Weights of a small masked image model: norm layernorm_no_bias.
Rows from block 3, named by matrix and row number. Rows with one number belong to one attention dimension. Each number is 500 + 40 x the weight over its row's rms, rounded and kept within 0 to 999. All counts start at 0. Numbers have three digits each. After the name is the row's rms in percent of the matrix's.
# q: attention query (model.blocks.3.attn.q.weight, 192x192), inputs 96-191
# k: attention key (model.blocks.3.attn.k.weight, 192x192), inputs 96-191
q.67 093:469582492519532478575434522489474471456405467518497563475469516503551483524510518505520485521509437461551436583514522423474471510446498494512535469478482397479527524556511528471474417523386460507534481512583524404480462494524526547518586556501562573555467556497520490507575548498473395470
k.67 099:528531487503537469515458514480474502621492542410443520463564500505469509459556550507496496469476525465488454423546523515515450559532568516483544454528472496482516518480493515510541502397537520515528504589437561444500504478528465446550550485465514449509417487516569500527456523423469505497
q.68 101:484521516567460518525548475523524502488529437498461519475518410475513497553548510517520468499538518550501440582518476489474464495490459466441462426483368481489477520456564516501539472563495515503561549524499447488524529462484506550550517517426565500541577558513575461474457417545523529459
k.68 106:554496459529555487570479518513569503480520430505388471487514511550524547466489589472491512513428495480458468501498481513499464417410521491473502460439458501527514481446460491545488438469513512549489488522551557487536486444547459456553519542429528471505449499518567541550488480468496535502
q.69 103:460424516462512503544592554485437500419466575474479472479469510477561475504509430478524463512449514494437503479422526519512476482470519484491544563479531479463482541438530493466545534543477531498519540508472491528489503455464424455470470524543443479460555490481509512524509550499480575547
k.69 101:513462452459507511532450552508558509513508544503445413450424516523463443464498524505600565592451517497512523550528503488485520411446517511569484527493466480478435504501474482530487491514505447443522483518490550496502524486463532493483494535501545556489526493433502510484460482526425535495
q.70 097:488588495419522531537556536505500491487474543483469482476510472557524479497537517533459509521509544537504599508488516534527460507476420530423521473509489479558572527473469483454531493471535414554464542469430529488469432548434514509507448533455451513472536486527526505543421449425533506541
k.70 089:548545447500459502487528533573550505501514517541507570508554517450496557536517503560462457539505481493511482565475436443497527490519534500504487500484510484485460537482481549492545446501504422549462553464496455527450489553547504492573518509537462557486468482534579526535511497514509490470
q.71 095:500523523454468507491554506540498475463555437556461498525521553545509446497524516534523479514476493491507518525456513435513439467469454495453551466544514464520527522460521527486487559475500476506521421443639504551491462523457535475446548469473554447597467503525564443468513519443503458490
k.71 091:524468510489431491478559485515506445531514469471474468517536485562491434485545538442475517525475562494468516540486513483500444557510594464491507433528470479487440543451542424487497491539548434528434489515505491539517471538448416485492538508549488463558524493536529455533443495467459540426
q.72 099:484518527595564493509480553479532500490526454511564515505503468425519482462526466531568419535556496429472462521517577492487575512451486460550479495483463475458518518512474543510520553457440503485461467571461569586548508523537477501482490513454518501538508407485496570523457500514462483494
k.72 095:494520481544495471491495502484437535448558451540530528443554486510561476552532497490503485453492513487573523478534582542552521561535518505492500450464547472476414530508490577512552464477475487589494533459540538560477442514501489482543543476517458470516485445531490478524550515439436521513
q.73 089:487510486403490485533455451459467613514465531469531520510535463465447479486484484448565507503488493535519491560527454536490483497514543460491446466550520593485498445536506436518480476563470535445487523467506362497511512488515580502500527501523497467461512571460440433486503485527440510507
k.73 074:462536465453570528529493464476474461499414543533515502497539496496483549512515430515582528456543450531518488468447527535543511495470441452432509506531527494488525413550514489499504497583515497486562471497512517427535513480525572484453484593478506500477536567494558517466503470464499460556
q.74 101:492497494482478552560490544568629514510506551562457526570533501479543460484452483498492490487465545517514471470571457407426481504498507497464467520475443446492490442516469533489468449426504485469477490503497523478552547519502487507458489541514534553546511475484521510521564576497446500502
k.74 101:501536535523529556489574497447436433526502495482466527562469519496507473434544577547436463497500537412570433482495528470489485448500514439512494468445436470595517522446553468427468553495505468530523516445540518467502476458519526462540488537511512492607487530518535455484515551469526504524
q.75 099:526472524558482474441478553493565492488463464531483494477512447514448532524507510508498528504482518495532462436528505580433499443484468508433465512519490517493537526549469480577465524440362538475546536526444489466514460490490513499539495507501481476493438581511454512497559548481528458531
k.75 090:444469548500488562492514510530519537486492480456548563527483407532563563553473500460464449452559440450440587486486544476584518488484474537466440480541462485485461504512524496485472520443451492484566486471473524456499477524508455488524484529477460532598494494499422532541510505522522484460
q.76 093:450541422471415525450473507477494496535512494522475441546532523532522573525429470537489552471519464584500566506495471432473447467474493459513469545589535555556526511534434498495534524507485462506486423486430542511522541536495581550500552536470541523488456510448519517518543530495506444496
k.76 092:486495397436478585385516476487526484507463500464502492415503571583493564473535534514494484464543488560545541582512546545493449481473486468598460494524451539525509549539502506484538517524491501584522536446478475511480452471584493516530527582478535500496512572462497447536474463508490500518
q.77 098:518552499467504513468509571528518488544564546466544426455528455518466513473471546501535520473467471468487539511522542537416526483510530598548474505475528581501473538558501531431509541487468500473490460492524510513478465549474486445506411499486515485484501398554424531448445507398524545529
k.77 094:457490489559503494459560488515526485499470544485529526490462491439524436504440439480507548489575550596425449540529482516495489493521525557498541489503514520505467472514488564499488478552486546493513512412480472455402509556497538526483479449507430527447509505543438516561412517563507497543
q.78 104:549528464507382572476531439494465578473533522525564478532504469426477517530499491517470475456456521511413519561451490450535505509505568508432483513555542479469529544533530464579491507506530522517546541512528473435490555499462506548534560542476455507465455512534480421436565588536497463516
k.78 092:486545483451454453453556483470503552528435532487507489450479531548488473569473493440557523502535508458569572495516533516541463490441449536477470492543465453525524393509491510451503514506429454485529518546529499503498487431488620496482559502467483490557463485540493500481543467483520483476
q.79 107:505492574525539455522475518427469530546504468467483486461465529474517432466441527500532517519459437442517496497477517500520524510504544551525570531491461454496487460457568562397405509543554477502492587481561543446568515530511577466503475435509466521486532486478505458443435518575510486429
k.79 099:483538576483549493545547415504481541496558499548435575489498545394499464488457461518513503457426525487514436469425390500502514470584513546515541482483539488468566503467505478488496537597495534505490493522492553540500531503479574511466461398520557526454559459509440487452536562517547490523
q.80 096:543440506443481511463414332476537518541470487456548478541465519518503537516469428486462514504469472516534520543491482527565482536514523512585465534497528468471491482485534549508521477557583515507510571520508444455491522520505479480495541481472525485513546552502512466389488519561508532491
k.80 090:466505528451486483500468462499458520569452486521539496517480502513551482505536440482483488514490538474474444530504509523468573494549408454497489459580496534550532489524454493457541385540492540525521529534506473517558571505436542459510440504519531526517517460432476490425502469541590541494
q.81 086:483498510543511480419478496453498521502535498447527519460545462482514476488464461447433475496627516545462446478487410554507578462576521504538477490531506453486479449474529465515556510500527542496466503522473539618483445495476417470462506479507546581439540515446494536550525517471530558465
k.81 087:496558454539419491507489466531472525494504522539488491481484501502472529516517475468557533474526474509506514449550417553546547503519506528496512510484577467464447513470470544464472515518504579459513492486509497548428509494475526546483471521557570511463539510439451583451534505464507460517
q.82 108:537483441481550489509491514457536474497454408542573555482454490471557391474428505493514511527485432461441556480530553498482568489534505498638586498495529570514468473523485479501439502526473474440523497508569485586527508548477432499486485481510500493499537423451426516483453515536495485494
k.82 110:421479506580532523516567485451473469445438508504585500471515489449441481398489443488495512480491556540510498517451463427486581494548487537523481484493542556481585530529465472533549531575531514439511450496528534492418540542485565510462446444514500546480517432482445486493539480503497504573
q.83 104:466479477518405550524470515471479487505520469537480485517528523516517586437532517519490510463520590524496485492465509548441531526496482532493487467484530465505528382524513589533427532523419534559537578516478568477526435506500534466506443468446528474444540408481447504498548466523535476518
k.83 104:496532451528420503494486537550453481427458522516446517507434466496502528439511535469524489519459434542463506519505546583471570509519576511576507497485436521472493488562561499480469503514546528478519528458516414519505496519498439481536460447553414422476578470520476477542519509465506517505
q.84 112:488501528542549500518481480555491522509535482499504536533443555451475525517541487512568500439467484456517484490464519535521380539545497550444486491523479440499495478500477520457494522468533535552462437579497503512433500479501496556490497476594566526486368486523550452470551467473465453549
k.84 102:490560579474510520531470483516465543430514474481551513511470527446529474577513461454563474509577578434472530405504484517537516475502509534534506512495536438488514450568567485391485536500519511497499471474461461518476549578486462492417422451548457467447441559507461458472488553531538500537
q.85 085:530480536595496557537451466544521546476578475492492445551571464502491520512504478597528529465459584463467438495436496490517552518504466535529480487429508482446446533470481512532505512458415490505581547496458600518503536468557468491479537515551455446448517555459516536524496469454494496447
k.85 090:568467481504527536577463495531527492504517516459458484506527485548496508468484489535547530535490520475509539471519517462513419460429560520520486432475514476528510510434481497600444521503456459495435525452521569504453506454590475469478608475460481527528525612493563524552470502421409424489
q.86 095:496506532507469504496463522582561446482504520501494517496519442474480533509516515459497524549467585503466442542504469445466502493482524510547529467444419514544538501430544549490531437459486534484496545457531547512442517467559461493472539453434534452497474515527543494466477506410504535498
k.86 088:491521568510484498505521578530487502540519492511504548542538459445446451545577503502520536509510481529496389541521470557497492511452445515442419484474447447514481535462510517476559412530571544475529455509452494482566441487557429604536574483517557480437460455470457517447511509467513543450
q.87 105:474513430580440520496494467559477462550469523499536473469491474493503504501493491482486485525548463502499530484478541529467560521485541536369493511451491548449560562526432550511581505473527497469535451503476473470504508458518451554505520464506511517515442453506577502549432460498424545510
k.87 093:499470508523531501508503513506502539570489493439544450507459526527443539504516533471487457611587506536544500526569567485441457500506457474508512539460420576443521477488501493455475423514505514476517462505530408510553468522452497523458531504487547500515543495481506496510408518504482492478
q.88 096:521481514474575521525529497492534479459402497488478465457479492472538477503475468489490445513528519480543538490489516444459473533529519501593602517470504507424440520586486456455580506507601469501495528467487434526479568454573464512567525528471513434461547424458497552537439479399475473447
k.88 089:514492539514487501524510496517523585541518479517504452439535486510542461513476432538476449493532497527444477430498500503421455508449441522515510481464483547485524489489442528504472530475506496432563478474490435542502505571524579574514547495526510529547515504539463577467561446543471473565
q.89 101:493460572458510492494479448504493499501500510505570472471471467504510531548493478484464401480500511614562409509515512565468507486506569460436479480460472548471472509505444493471487558492598476474417467500513454490466473470508443534492523535470531527463430532468441508534481487532515555514
k.89 093:509498563454496429489477473509499530500523478507605468520482503481522454464519467430553479496474496497594500469570539574546514452445511464488515473473544441489482490541473534486472515521499501519471498518468475492540576502476489515460451515474545475580460472470503550479456508503502529508
q.90 110:459496543525543526567549550510468503494528496502429468584473522470457504503515532431467508517521442470494503431538496544488493436516508526440563409456527495457542495438485504547489503498517521566531520473497469498495471475468527467515477479489530520511526507501476399572539533523480465548
k.90 102:450472545548531496454473528594555469473532523423468556532417398531490473560515475430466516489526526488463526521454385511515524551526529590469515461498405471462483500474518470558509562513520457509516581512483483548505455513486570597469450537429476551545493509512529444493485458461499509521
q.91 084:557523524485576514420444484495496507498516452483506529440507519465569504486400557466509459464517526482534444481423464508566486518503529511537469481499489523516562513541474605547552498447493516474512498461495505500495507545490524477490438463513431486473481473580525514496478436501505523409
k.91 096:536488500505519506508459464516436462526526515512454430516525566480477562497440559490486430497520485556452508484487515495566480530510515557435472613420565513532408478496542531452528550520505536513481431521554496455517484487485534501487559494515484504552487465490519490492511493507459482470
q.92 099:575464499512522546518545465504440469522468469529548503480562493538474563496497486507537553505533503493521554485501480489537535487519460467533432428465467483527544396519471441545531579445559541524466450531446518486530494471454541542546425484471527520440555507494534523509462430440550481492
k.92 089:509541491515493483532527501513471484462538544558514484528484498422470543549451501503464538546505471495501508496445505490514514538512507570538476484488441570439540479493493494460419509422521594503468526462490477570581435452461538551476546484448525564482579476459498573497476485543579483535
q.93 097:507494541510526433512505517557451470474485525430388535506462553476484537460543549521478581454512551572455418512462499506511529586542563451529521476495487495574515482485498451501429478547484502420478477564500528499427502445476448536476530421567458508525487481469507580498484449425513505557
k.93 090:534526573538441543519478573532448567467476498479533504495524457482530511552444520541477546497507463497442468498511497520499519564497489430418553565484417470498573573503576531491493587531487520445511526605431443436495483486496530477436433523507550538427464562429449490492506456465469476427
q.94 085:508417531489450486483539528465477514581555528504585594552417514505543501492481494498486505517550544465513490509521601450486552478484489448491520571497538504473436513498469530548458413471464533511520442460500539521515499530523499472527535528523407506559528433565518480512581536564471486462
k.94 080:473484507493472430478551562430512503493483461478514512497528406547477474512495565557456569478472476440477538530534483449531436586492417467568466576528547441509469479511494464510547463521429452453517456469570557496534529499457549483508502497491501422534494475615496429480474499475507491449
q.95 096:471452551485477543540489509506475499449492522488515420418484546471494476467509544475434520504446566441474537523446507565479472484524415514472532510529529526535491537481612462529527451515502482560542480506575469518514500508522470507448548479504473456438549481496519527469441431602452526504
k.95 083:511484535448517519444465485456507617504521453406589424497511525557500537495475443500522445504505514486542543500471492484437562559466483469540607510594488506523487521494494505513536488461559418490529469484529502513487518501540519535497480467545500451459505483529495499461534549506529502579
q.96 117:498501553544470507475526507453500430554451569488546437550491498423411523445548546530559550477527502508501486457519469479551517516431436553500562481547482545536509570596449510464514470484546516500485517449525503443501496565445482463582457489510481491496511531438530435471452419452454513573
k.96 106:551504452481558514512573495452497491529480444547510455497499481488444547545536467470472499551435508506516635540458486514434491478517506445541551533554484481466505512437465443451510473412461538470474577503502438507452515450515511437538528512448475524563471488567527529452480427516534478510
q.97 120:520504490545489478416507474542550491525494563496508503474472496468492524523514529525473477521516495446568496601483541469569522465441560571479434528463469475425465524467568451418464570552419460498483505436475505461506490488452514433449478492470467469464505439496550565545493451491481535468
k.97 098:493481539511473498479493491524508493532406410450562434457453481489503504502483542464526460500472501407553481482512538538504523496517539558495466510512530512468534477463502442534516513513528513590577506467506454484570459524443441539506571450477464517485471480515441480567535498530564449539
q.98 096:491459520486565547520562567557527506436477500453446458513467557440582491483554566480471479478500476466520486429479512519460481577500585446515477449478489574565477519508466480498473494563509517523503504519434466511470479540541424549519465490478541504554447519479412540490481476502487429462
k.98 102:525460595523513477491559517447539438508518511408444469527554488532560480500530510544434525528578554518434496463541531535529534536530475428494455581453484492565516475513504583536521511516530477442515524533476484561513448464474474420490500546507410502472522471474444492524428557501488520501
q.99 106:546549531420539545509481493509470478519509582534470562462405565522473541576549560502412529484517513533512486493583494555413504474509526450514444520475506583467532461493492509493467487408478539543506526469464475577569500525480580484464518525498513497434488529470520457520501500559556504444
k.99 112:493553544502483520473518486582520472460474424512450579479500507480520484468455547443470518457524492465552506503506503524509505457524595498504522572480515526496489503517520507488477540577552519485492482506548425476548540449467532506420551531462544537505562468418488505536476533539519458518
q.100 098:447520498559524471512540550551508447433544487402470471412511552458541541528539471454442491514539533497539549522539475537551551505551555447537385530516471535525464541401471464539500562475513525429463588525561541468498489473517523503506479437573498493446506492531503488491516482527457491419
k.100 103:484548508535500524496467481423542443514513491481549503507599486502465517499548534444559512433411544499428409551493499463532438473443538528456501471491568491434509504556479497433502538451457487507430533542442540432451469447452554551479515548522550478528492510501463472527584529486431484544
q.101 108:452466581486534478525445592430546470580547507624486524506456509442521506448472474553472539476502487517513464544492551438373508474539557534520522438488480495531531500462499499547455504541538478486467462539451489512487497425472408472508539483460465532509451496483522479525531539526509552480
k.101 113:445447519430479431434463440459491459489491484569499556488533532537588522459523517498537469500520539532527508461492450489577490429520527560528567541533505545491506479503437586483531542520594483493464409482539461520505495516442523558485513586559519525565488554505474487455525544536460503589
q.102 097:504514539509499518513468450499527450478568516484474464503501438550525567457432539425519559539535580478545504471469416469437515555503474563509490514582497455445543583550468514518506413481532546545473560481457561449533452507506507493515461474495515502506498470498485500448455542513541464583
k.102 091:481514550473482523504468483538509437513519511501438430481513478466503430497480396505462466502474542516428522443557566419419493505527452570545541442463548582553439480460512442483452516493527553497532508493489465450507479457542519467487536485513495507495553544400529539500536492486514525474
q.103 097:548479552514516505499502427444533503527527497577537530521552447459479477596518438487458572457397486543532541554565463570462559462465487558459436451492524495495559471492478541485554437472495486471529485523471533516478488522503487584522512534515502494493492546469474471479526582510428558513
k.103 092:471509451517538498496522472541516542544529440482501528542415517513578536447445509466511519484584448538544460503476527489490418453506525521477519524497513538495493513483589576530459576530517524478449471531438588481524574570478455484524522558513483508452555511489551447490514500453443461462
q.104 092:510516498460472442485461473420535471511519481477527463509410513474455530448453500537529534517502502529541510504476472524523494470460481509509511487567446583559587518548506467463459507561438586457500515472540490586547541501546484438452524501484571564503561522513509518472497529493518516548
k.104 091:489520476567528463573507511524535491555488486529502604499473414535531457509460493480492487506462467512578498485502507571525546578463422481449460474443530515457531537480504521456549486505438448489476413377490497408500518493543520469588484601510498504491492467501521576531528538492474509475
q.105 096:428518513501556482504470508496495548507479516535495463527464537556486479424453432529480548538479492476493499552468464468576491557549533564451544485545484465447546563451525450544423539547520491456466459458513528478498511576503522511472448452487485524468453508516475457469522543493472462532
k.105 098:471471501471474483543477509534537495441559477520506551526526546553563547547487500548459471470472473502459458454570529545523577550410459542473518441548515548548480482376427530513533535520519480458506505479477467489499508539491560484574471539451449443510495483519514530448556506565480550499
q.106 101:440493538500572583511503544529567423523505496501547427513504499534542527477544455589567502496455512499452476485512517489526527541519503575483486384485473494496448451470513506507527480468463448507419476559495502503554496539537454483513460504490495463534611496511501533485457476538463547518
k.106 104:503485445513572505506518509537437470447499516547476540512564511530434498516485457542563449510493462547539501512471563505518462438490441546540469490458526433469524518492564493560569506424513508514490436565523484546480551597501484437489560521480479495497536466460539539537445537568511529547
q.107 106:486536517586474497522482516439525481500491466541473505549527487562396466503446556513526551534557531463585491458477548487494518449503483573474503484565569512539504488495503539525460421517416499465447481437434454460511473529542596480528444531454515500543540521491432491522542564458418508465
k.107 103:509482559431456528478551513484411482519478436444533548501536518554492504532542505491534536534530560563438521539518494528457549497465456502496474506494527537411505552500506446502467476531501491511506534433497581527452502529535473493389545467494512478495477484468455452529483558465523445429
q.108 107:554508496506502523481560466509495531504470575500549498489522476539563452489437550427557431465534469504532494513462496501553456488444492450471452514424502469587542438534484510494484490483504492474501521532562402437499538369556508496477566511497548488536513535551447496435528510484524516506
k.108 114:461536523512440555562485502466483504479509480446526437458475516511535481559488465485479507569562476416444535457547472525519498468534513476561527468456562440481526587469494522463470463533498456471576515512541597478577509550538532514543434474486434481421539417471555446468441512557471521463
q.109 106:487511483471529538480452512515565489528544555479465599516473484477532417468528515542486489502515534524512488423484498595511539473544485558539560543444490556496474583523554471544552560534512521508425480562584526496442528470514497552518525507502538455447430491526547476493502530525569490485
k.109 108:488450474538499487493535473472511473496473473552482468491455507469455499416515473595452492543530549479518517625462420504529513495460533456486497546460454576513502570475483478545433481464481446554476459475521526492501454492509480508578447501443464505537465508529505480492544465504494527530
q.110 099:555417497522485520535510498514414540516525467525495480489557480479542466481469499445454539501476391496542511572529477546487511513461459518533501386506562511455436494536425412545576515503444530504536408507484463523467571460505488458500556483518504501533483462528441475526495519513570482526
k.110 100:498606433506508548484509452508519509547477477551497522448501520465552466478486506468512515444483447511493489512520520475480459513468483469494516557525464473540507474501519443539561537509458514521544497463489565490452488451544420413502519514548551515488465532481553397525511487452493514483
q.111 100:503477544485517463520516479494475552479557488565480538505514506460474444512551400485491505426490535497488520517505421492502517468422492479466579515500598496454539531460490488526492483439493457522581483534496504527485535566475615469479515532623456548470516521573529441456527485532536506586
k.111 105:505478495430442518560515551536501552429525601575528534547486471517541493501443456497473538461493516492462531482485404526577440560541486523442556506571470490519494488460497548538502489510472524470483554551519507511598516507463516485493455478541476518440508495481501506521485453509420523462
q.112 105:454506444454447477533474533571496524489445514525517513472528549467465503439407487493480483555528609497457466476469516492496478562502489375479534522494499518465578528536495430508565474544499552533468480544557490507509518491521568512412461540436512500401531454489467473525479492527461477536
k.112 096:538471571418508518523485481449508531516462546530470529536489485516546490457487455517489507463501502506435540504496460476528571546522499468543423452504476512549430425539435508496482518558419448555498557476524484584460424442511515449509519481504523459500477535577485536490527470513489477457
q.113 088:483506491500498484410429449495430496517490445548459561534504547563510471477512472474511552490484524483518503457580474446567521516547502534413496486444504562545513467450545476451427508453469480574530495461510536511480549431544525503532495549466451461518467469524508460525462467461571505512
k.113 081:511581466532552487488483469539477503403476468502558522522476510498402483525456533491447531521436522495469522493525503502631539428477467542466464476522451572498599437386533462502522533496459482511582480458599481416525498510525569550506551487467536485465527540503531467521498530465536510507
q.114 101:502450494530524560503557553425517482446519547500425511436521547501546507444520460517520489545447524555438466417491534545555542457544527494497491480519471518441451511462498551466423505454516472406551507458478475440527469429523468475518540497518502527516523544489539582538452521469482511486
k.114 106:506485531463471444408453470434506537496626525437521497554452492419527522577533591478540490480520504517508460486456539489460473496504456481489521455520498455499488505569507546464458433501509571511466519504527426514450562610539536509517467494454469457473532544458485486499474547530498516550
q.115 093:433491484534481481479489468454553487482477527406479558552593521521548576568482545438412499492510481518496516491544462512480495489481511474539549510559487552574505537459507500575527463488478487468467493512543485464521484515435446491546496479494477483583483506461449481564429546500567504582
k.115 115:505540553467502489537481466480513480551426512474531572578465560527508555546461477479523516526509450529466497478535511526476472536515433517521560532498446533487480475461535487386436508470493557492500498547488491498457537451571568476566449454497429578492531546458544498466415524517494443506
q.116 099:548471540474484518506534554515504473437515495484547494499557436508455503559561500489436555474536499489490579501538572454499536495466454471509489516485594481460505504480505472424473461431490542564521526408515498516477471507539535434510469521496534463494538477475494556503456557533573408510
k.116 093:508570528611479508603493555563557549499461452543455474458535532550528418518591485487469515494500443470398539512518457485523503540530522526494496472512513562490504468510508459493537513476441559517551505482499538521501459548566467483439589450524485497481539517470449472516508534466531489466
q.117 102:527417470430526515500567472493520430414541507514462477551497503473483477487543493533514468524444493512434496545468499548528408544523590559473540484474544475486498517482477541543518481492476482505444502529551485559529502468482577486552372463446511513539469474459468538537479537436492432531
k.117 106:499460502556420486468515485469464520508534442470538533397525552497499479513474508540464487469565472524574473528401566431470509460422506499507544558520515518572472483517520555531552468462527515527491502432510535542385505527417470530465501544534544530472487507585469417457523439442579470471
q.118 100:495492527537462439484461511486570402458449468479533451492558477503501478500523470514577441459537433523548517492492572579473518550569538534445488509503525533486504487477558474411479506455473554575471522506533505484488482497495519583462487461528444401506524480447533578470446514515472572450
k.118 100:504520498556464561488481513531491505527553485486534497471482465564477559499496519576478520441411499543555502562541482419592470520437537492480447526418467504499503524533495476453525601424548429466478497504492539539508487467473455607440542520447569437461518527562586529467544449551545531496
q.119 089:489495449447499503463398459517510515447515483533496480504528461424503483538474521524538518433481558433568481540564535518495560473491515536492536440489444535576572497486528473488489492422553531494573476500538462488491450377504436544466517442487539500397495446530475535450464406567463519512
k.119 090:517469505517545451576546525561559516464522494574423514468509464393433497450487475502494474552531559506493482496524498496540498548491525477487443529444472464475508513559484505595488452504496495482507463493461517524521474449521515491544546492521539405514533483439567507451451503474451522539
q.120 112:472457488447500454475501497586456495524501523516503547545507434504479523569483537401526601443434441487509518434452465505486518577565469413491492475528494510480551535474541486488506521416555463428496489514461524505524455502516513473503512560566498487508458490538518453537579497463532462502
k.120 105:530517547489538506429481520422458458537473509466510493534511487513513491467485434523555493520458470453503526521494452489354453491452499530551511449520474561472510464433476479478458503598503538490487553533534538548576521447567508528538495438521516491477514468537447498501488544504550440468
q.121 106:536569502529488447498591510514454492494461517464460495446481518476578467451525495560459432545548556488496448552400459533472471465496508499573546470531480424460468434471475519526445543493520503522471526474536474526493471530575447513454535536484566521431466500525445469516456456468530537502
k.121 104:491469588433407492497452519477506560481493469458419449471498483513542495512507521509544532546542503490486540480534546496446590486535535573555477545539482451571459567499469456525490502503596497496493540540451582468475522542536449505596469448519472487517541472547487498440403475535535534481
q.122 105:487464474496527552401538505472493514464502471511450566507531381508485521500494460477486471510470487541532488485512523441493525488532536450504512531638455517595465480428518461480519516426508484518523482531488528516477510529463519488505576547495401524543459520579518506580534434515465436460
k.122 110:461499455532466538508506516493444503511545514486466450497514491470445555499508446540478543435522559474471484445509510453485444438475552520477482482510499471512570476532520439523511447529411506559478474482544538465492471495488515552522545488563554585565478507534488486514550476453472439593
q.123 104:492469548544576452533536468480420457538431552523523474527510555551432525483478506443463506486434462524408595492439427462519476418485459462539499593510525549580529458513425505491506522530532509484560473457470520498482489496517459520490543488490503491472577564473534501422523470483476486526
k.123 099:544535475482560519517505506416499443493521502559506574545442511533488490555555532515547485505533489531517473521467483609417550509546473418475453447509488481468467523440519519510525511505470513494593488484449432444518512493534497447579463526493470505537506486474488629440424478505534504540
q.124 097:492523464476475418498534522581482571498532487523581524554449543487535459567466506595549476506442510469540528505442414567469504480484440553486515481487485498478466543419527506512525473484545507519512592455539466521457577532516457558495459467466513476512492462530523485517546415493424563483
k.124 093:534506495483479473447515515540543525524526497537585426538515468492506461422487458517503486512477439467513478433468586517444462531462509548439572538481547579525582581509490511498489468511516464502501463474508471487485482492464470521557518473445511488500485499538517495547499547473568532439
q.125 103:479488398430522495503485515519522595410456454434475558499373575467451458470544513465479604566560501502562508464521508546500478496514480448491494480434457568466484499443495560500546511506434541506551538535533489543451528483492489483516476445513480527500488496561460508482517442485447541567
k.125 105:517491505399548493557464537449542494519507553525481501517470513443508540470516567514449541522522500467400530493528515575491446537448423420489493515580508470480490540561493482533495500500563549442542504557500480520568445510536500510523486545544447498485471507540480450496476525524489511519
q.126 103:528554565511453536502525510519485465513526434467504477505548499556568492535519503503563466478505431514522491497502502499507508521485568503420567479522484405524478458474538493453550511501444470515492484446429447510528501434487487546436556491501446575521470583519476497490561478450525464450
k.126 108:425482503547455462511501522469448501538517527469526505397560485491477489529478483501532455594439518506472503500495458446491474467565523510532420561461567426494474502505515479503525545534459419479542533484508576509520557527449442528417540520514537536474465545477468495497528500547499498490
q.127 117:539531507535505475469441448517469516483475468455524559479569527523514438470536552469488501518507471534468531573523541548523484473462495460544434565546523526503450563544556479485508497543513471422540488492482577421507505475507458510507522489535473503524443462463508430438536560536472519492
k.127 108:568508515543532558560496538589527461464465531513430551527414430488421530546483553564448543424502485491469503493472465553539517518507498481538457500418444478467504521513539453523527444496506477494511443439451487455498485495455500485518427471480473589525473580476498524517515465455506548440
q.128 104:509532484520465480550491544477442507488509504538470500510520535461499503445463473554588492492530506476413438472488548466501460525529484535521526492390480458517519447493462518547543453596512535470550550585556467514513467543457552572486540536541510536560505558517445462523552456464506452481
k.128 105:566418459503515427488455512456533544461485490482429453495445491478515568469525409469474461490520455541551549555473533485569498543563491492439502545480497507461476522532430527481475436503390529522555524538558410600466536549560521554464435528421501492489476415539444492575471546478483515469
q.129 103:517486629572549511456495536475446490555526461492505575452513454493477451451486440595476442471500507503471504471509470479491494464517491537608493536492459514560515429502503550526545464435511533533425438530515470461554540525491471513442519445472539446498502532479564516480550415497484534398
k.129 098:511461518469518458409475458503506513487499501464502435495572510525468456428518504532521516545540590502534463518483513478526477477486555527519572470501491417547500537591480506551531499456501466527472449568436518507510560527476456526498493543529518446578503485393482542436500468474505510525
q.130 114:502448493498467530563505428493561531469466559470552447474421481523574563570515532487549458557478538510500451453508471479503500546479477499516501499437528524463523439557497521488507452545573465485503556568428535495495520598448464510475546509505527460467534493497449493493575516505457594559
k.130 112:467479521561490502425490540517483545479560449469577529475471459463490531535455527481512491606414520471621528471473541454417527474496494459508459471429488510500518493438497530549523508501493459553431569446479396534454518505466521506494511489506539511549432453479504531575465467552512455513
q.131 104:507446378525532468519517513498477548456494475550502437506526560451485513563543482511486506503480426512514461524529422492528469487519477518521478478495460512519481522505497581535496505504499409493445518490406498559524543502517512496535463447496550495476504467472506469604446482463426557547
k.131 102:519510507476494503543543538493492540521482489547555540510554481488538579543432590406476544442483525519507467458459512468458504446453473456510485512555455495515400515494485541557522517528507497494458568496495461506515475556511410524554523457489458511520525450590577476520473452524506428505
q.132 110:508499544546510499564558466502495528594455496494499496442433560529561441516480541525458540507513480446438497516519437511423441478589508457544498480464449518584455522443442526512443543538556465440530622488519469459433494510513475456514428449485455512429530553516518477457460522504536567476
k.132 111:541449533449502513468473429408497507485405565473479520490492513502491482504437524464456430568531496495530480556482537596494497533485513517537483509502524487458509510484524576482456506484625498522468451547488495577510433548529468485480481493549595464538531512472481525395485509517550553472
q.133 105:485500454441472448467449480478507535478505493447534448470526445553499533572490519437586444487549477465490457494496541436517518495465479540513482607543495464473571477565488432516559517520506550488510408499500513514502443453464566475585578572437561479517496510430463604475473498500491430559
k.133 099:503511468539540482597494523553530434468508536488465468545524541535483538458508475540491478411545520528481445468546485423469486538489530498454439458572424473481498459532490455424441505422442541544549536484508483523474576467527521514439463495494465464511543439520552479564462532409461530480
q.134 109:519468472492530489553442479469523489540506463514478476540492458599457497481430464441499491552511558534499550507557599553480490541504452426505591481477572501451469495519500454549520438525501524510539465436582457492541505587510491498483518479499520486538489450522481556546515540475546471460
k.134 103:540517445481566508471536430597413506467537554433455551516501526448531417552522502506474475523465495547472495445424447485561538526531482493535481524462484495515517503525453533528529471505501463550527544476426485545471514445510499492422496459496489475446516534465463491419488577526512532519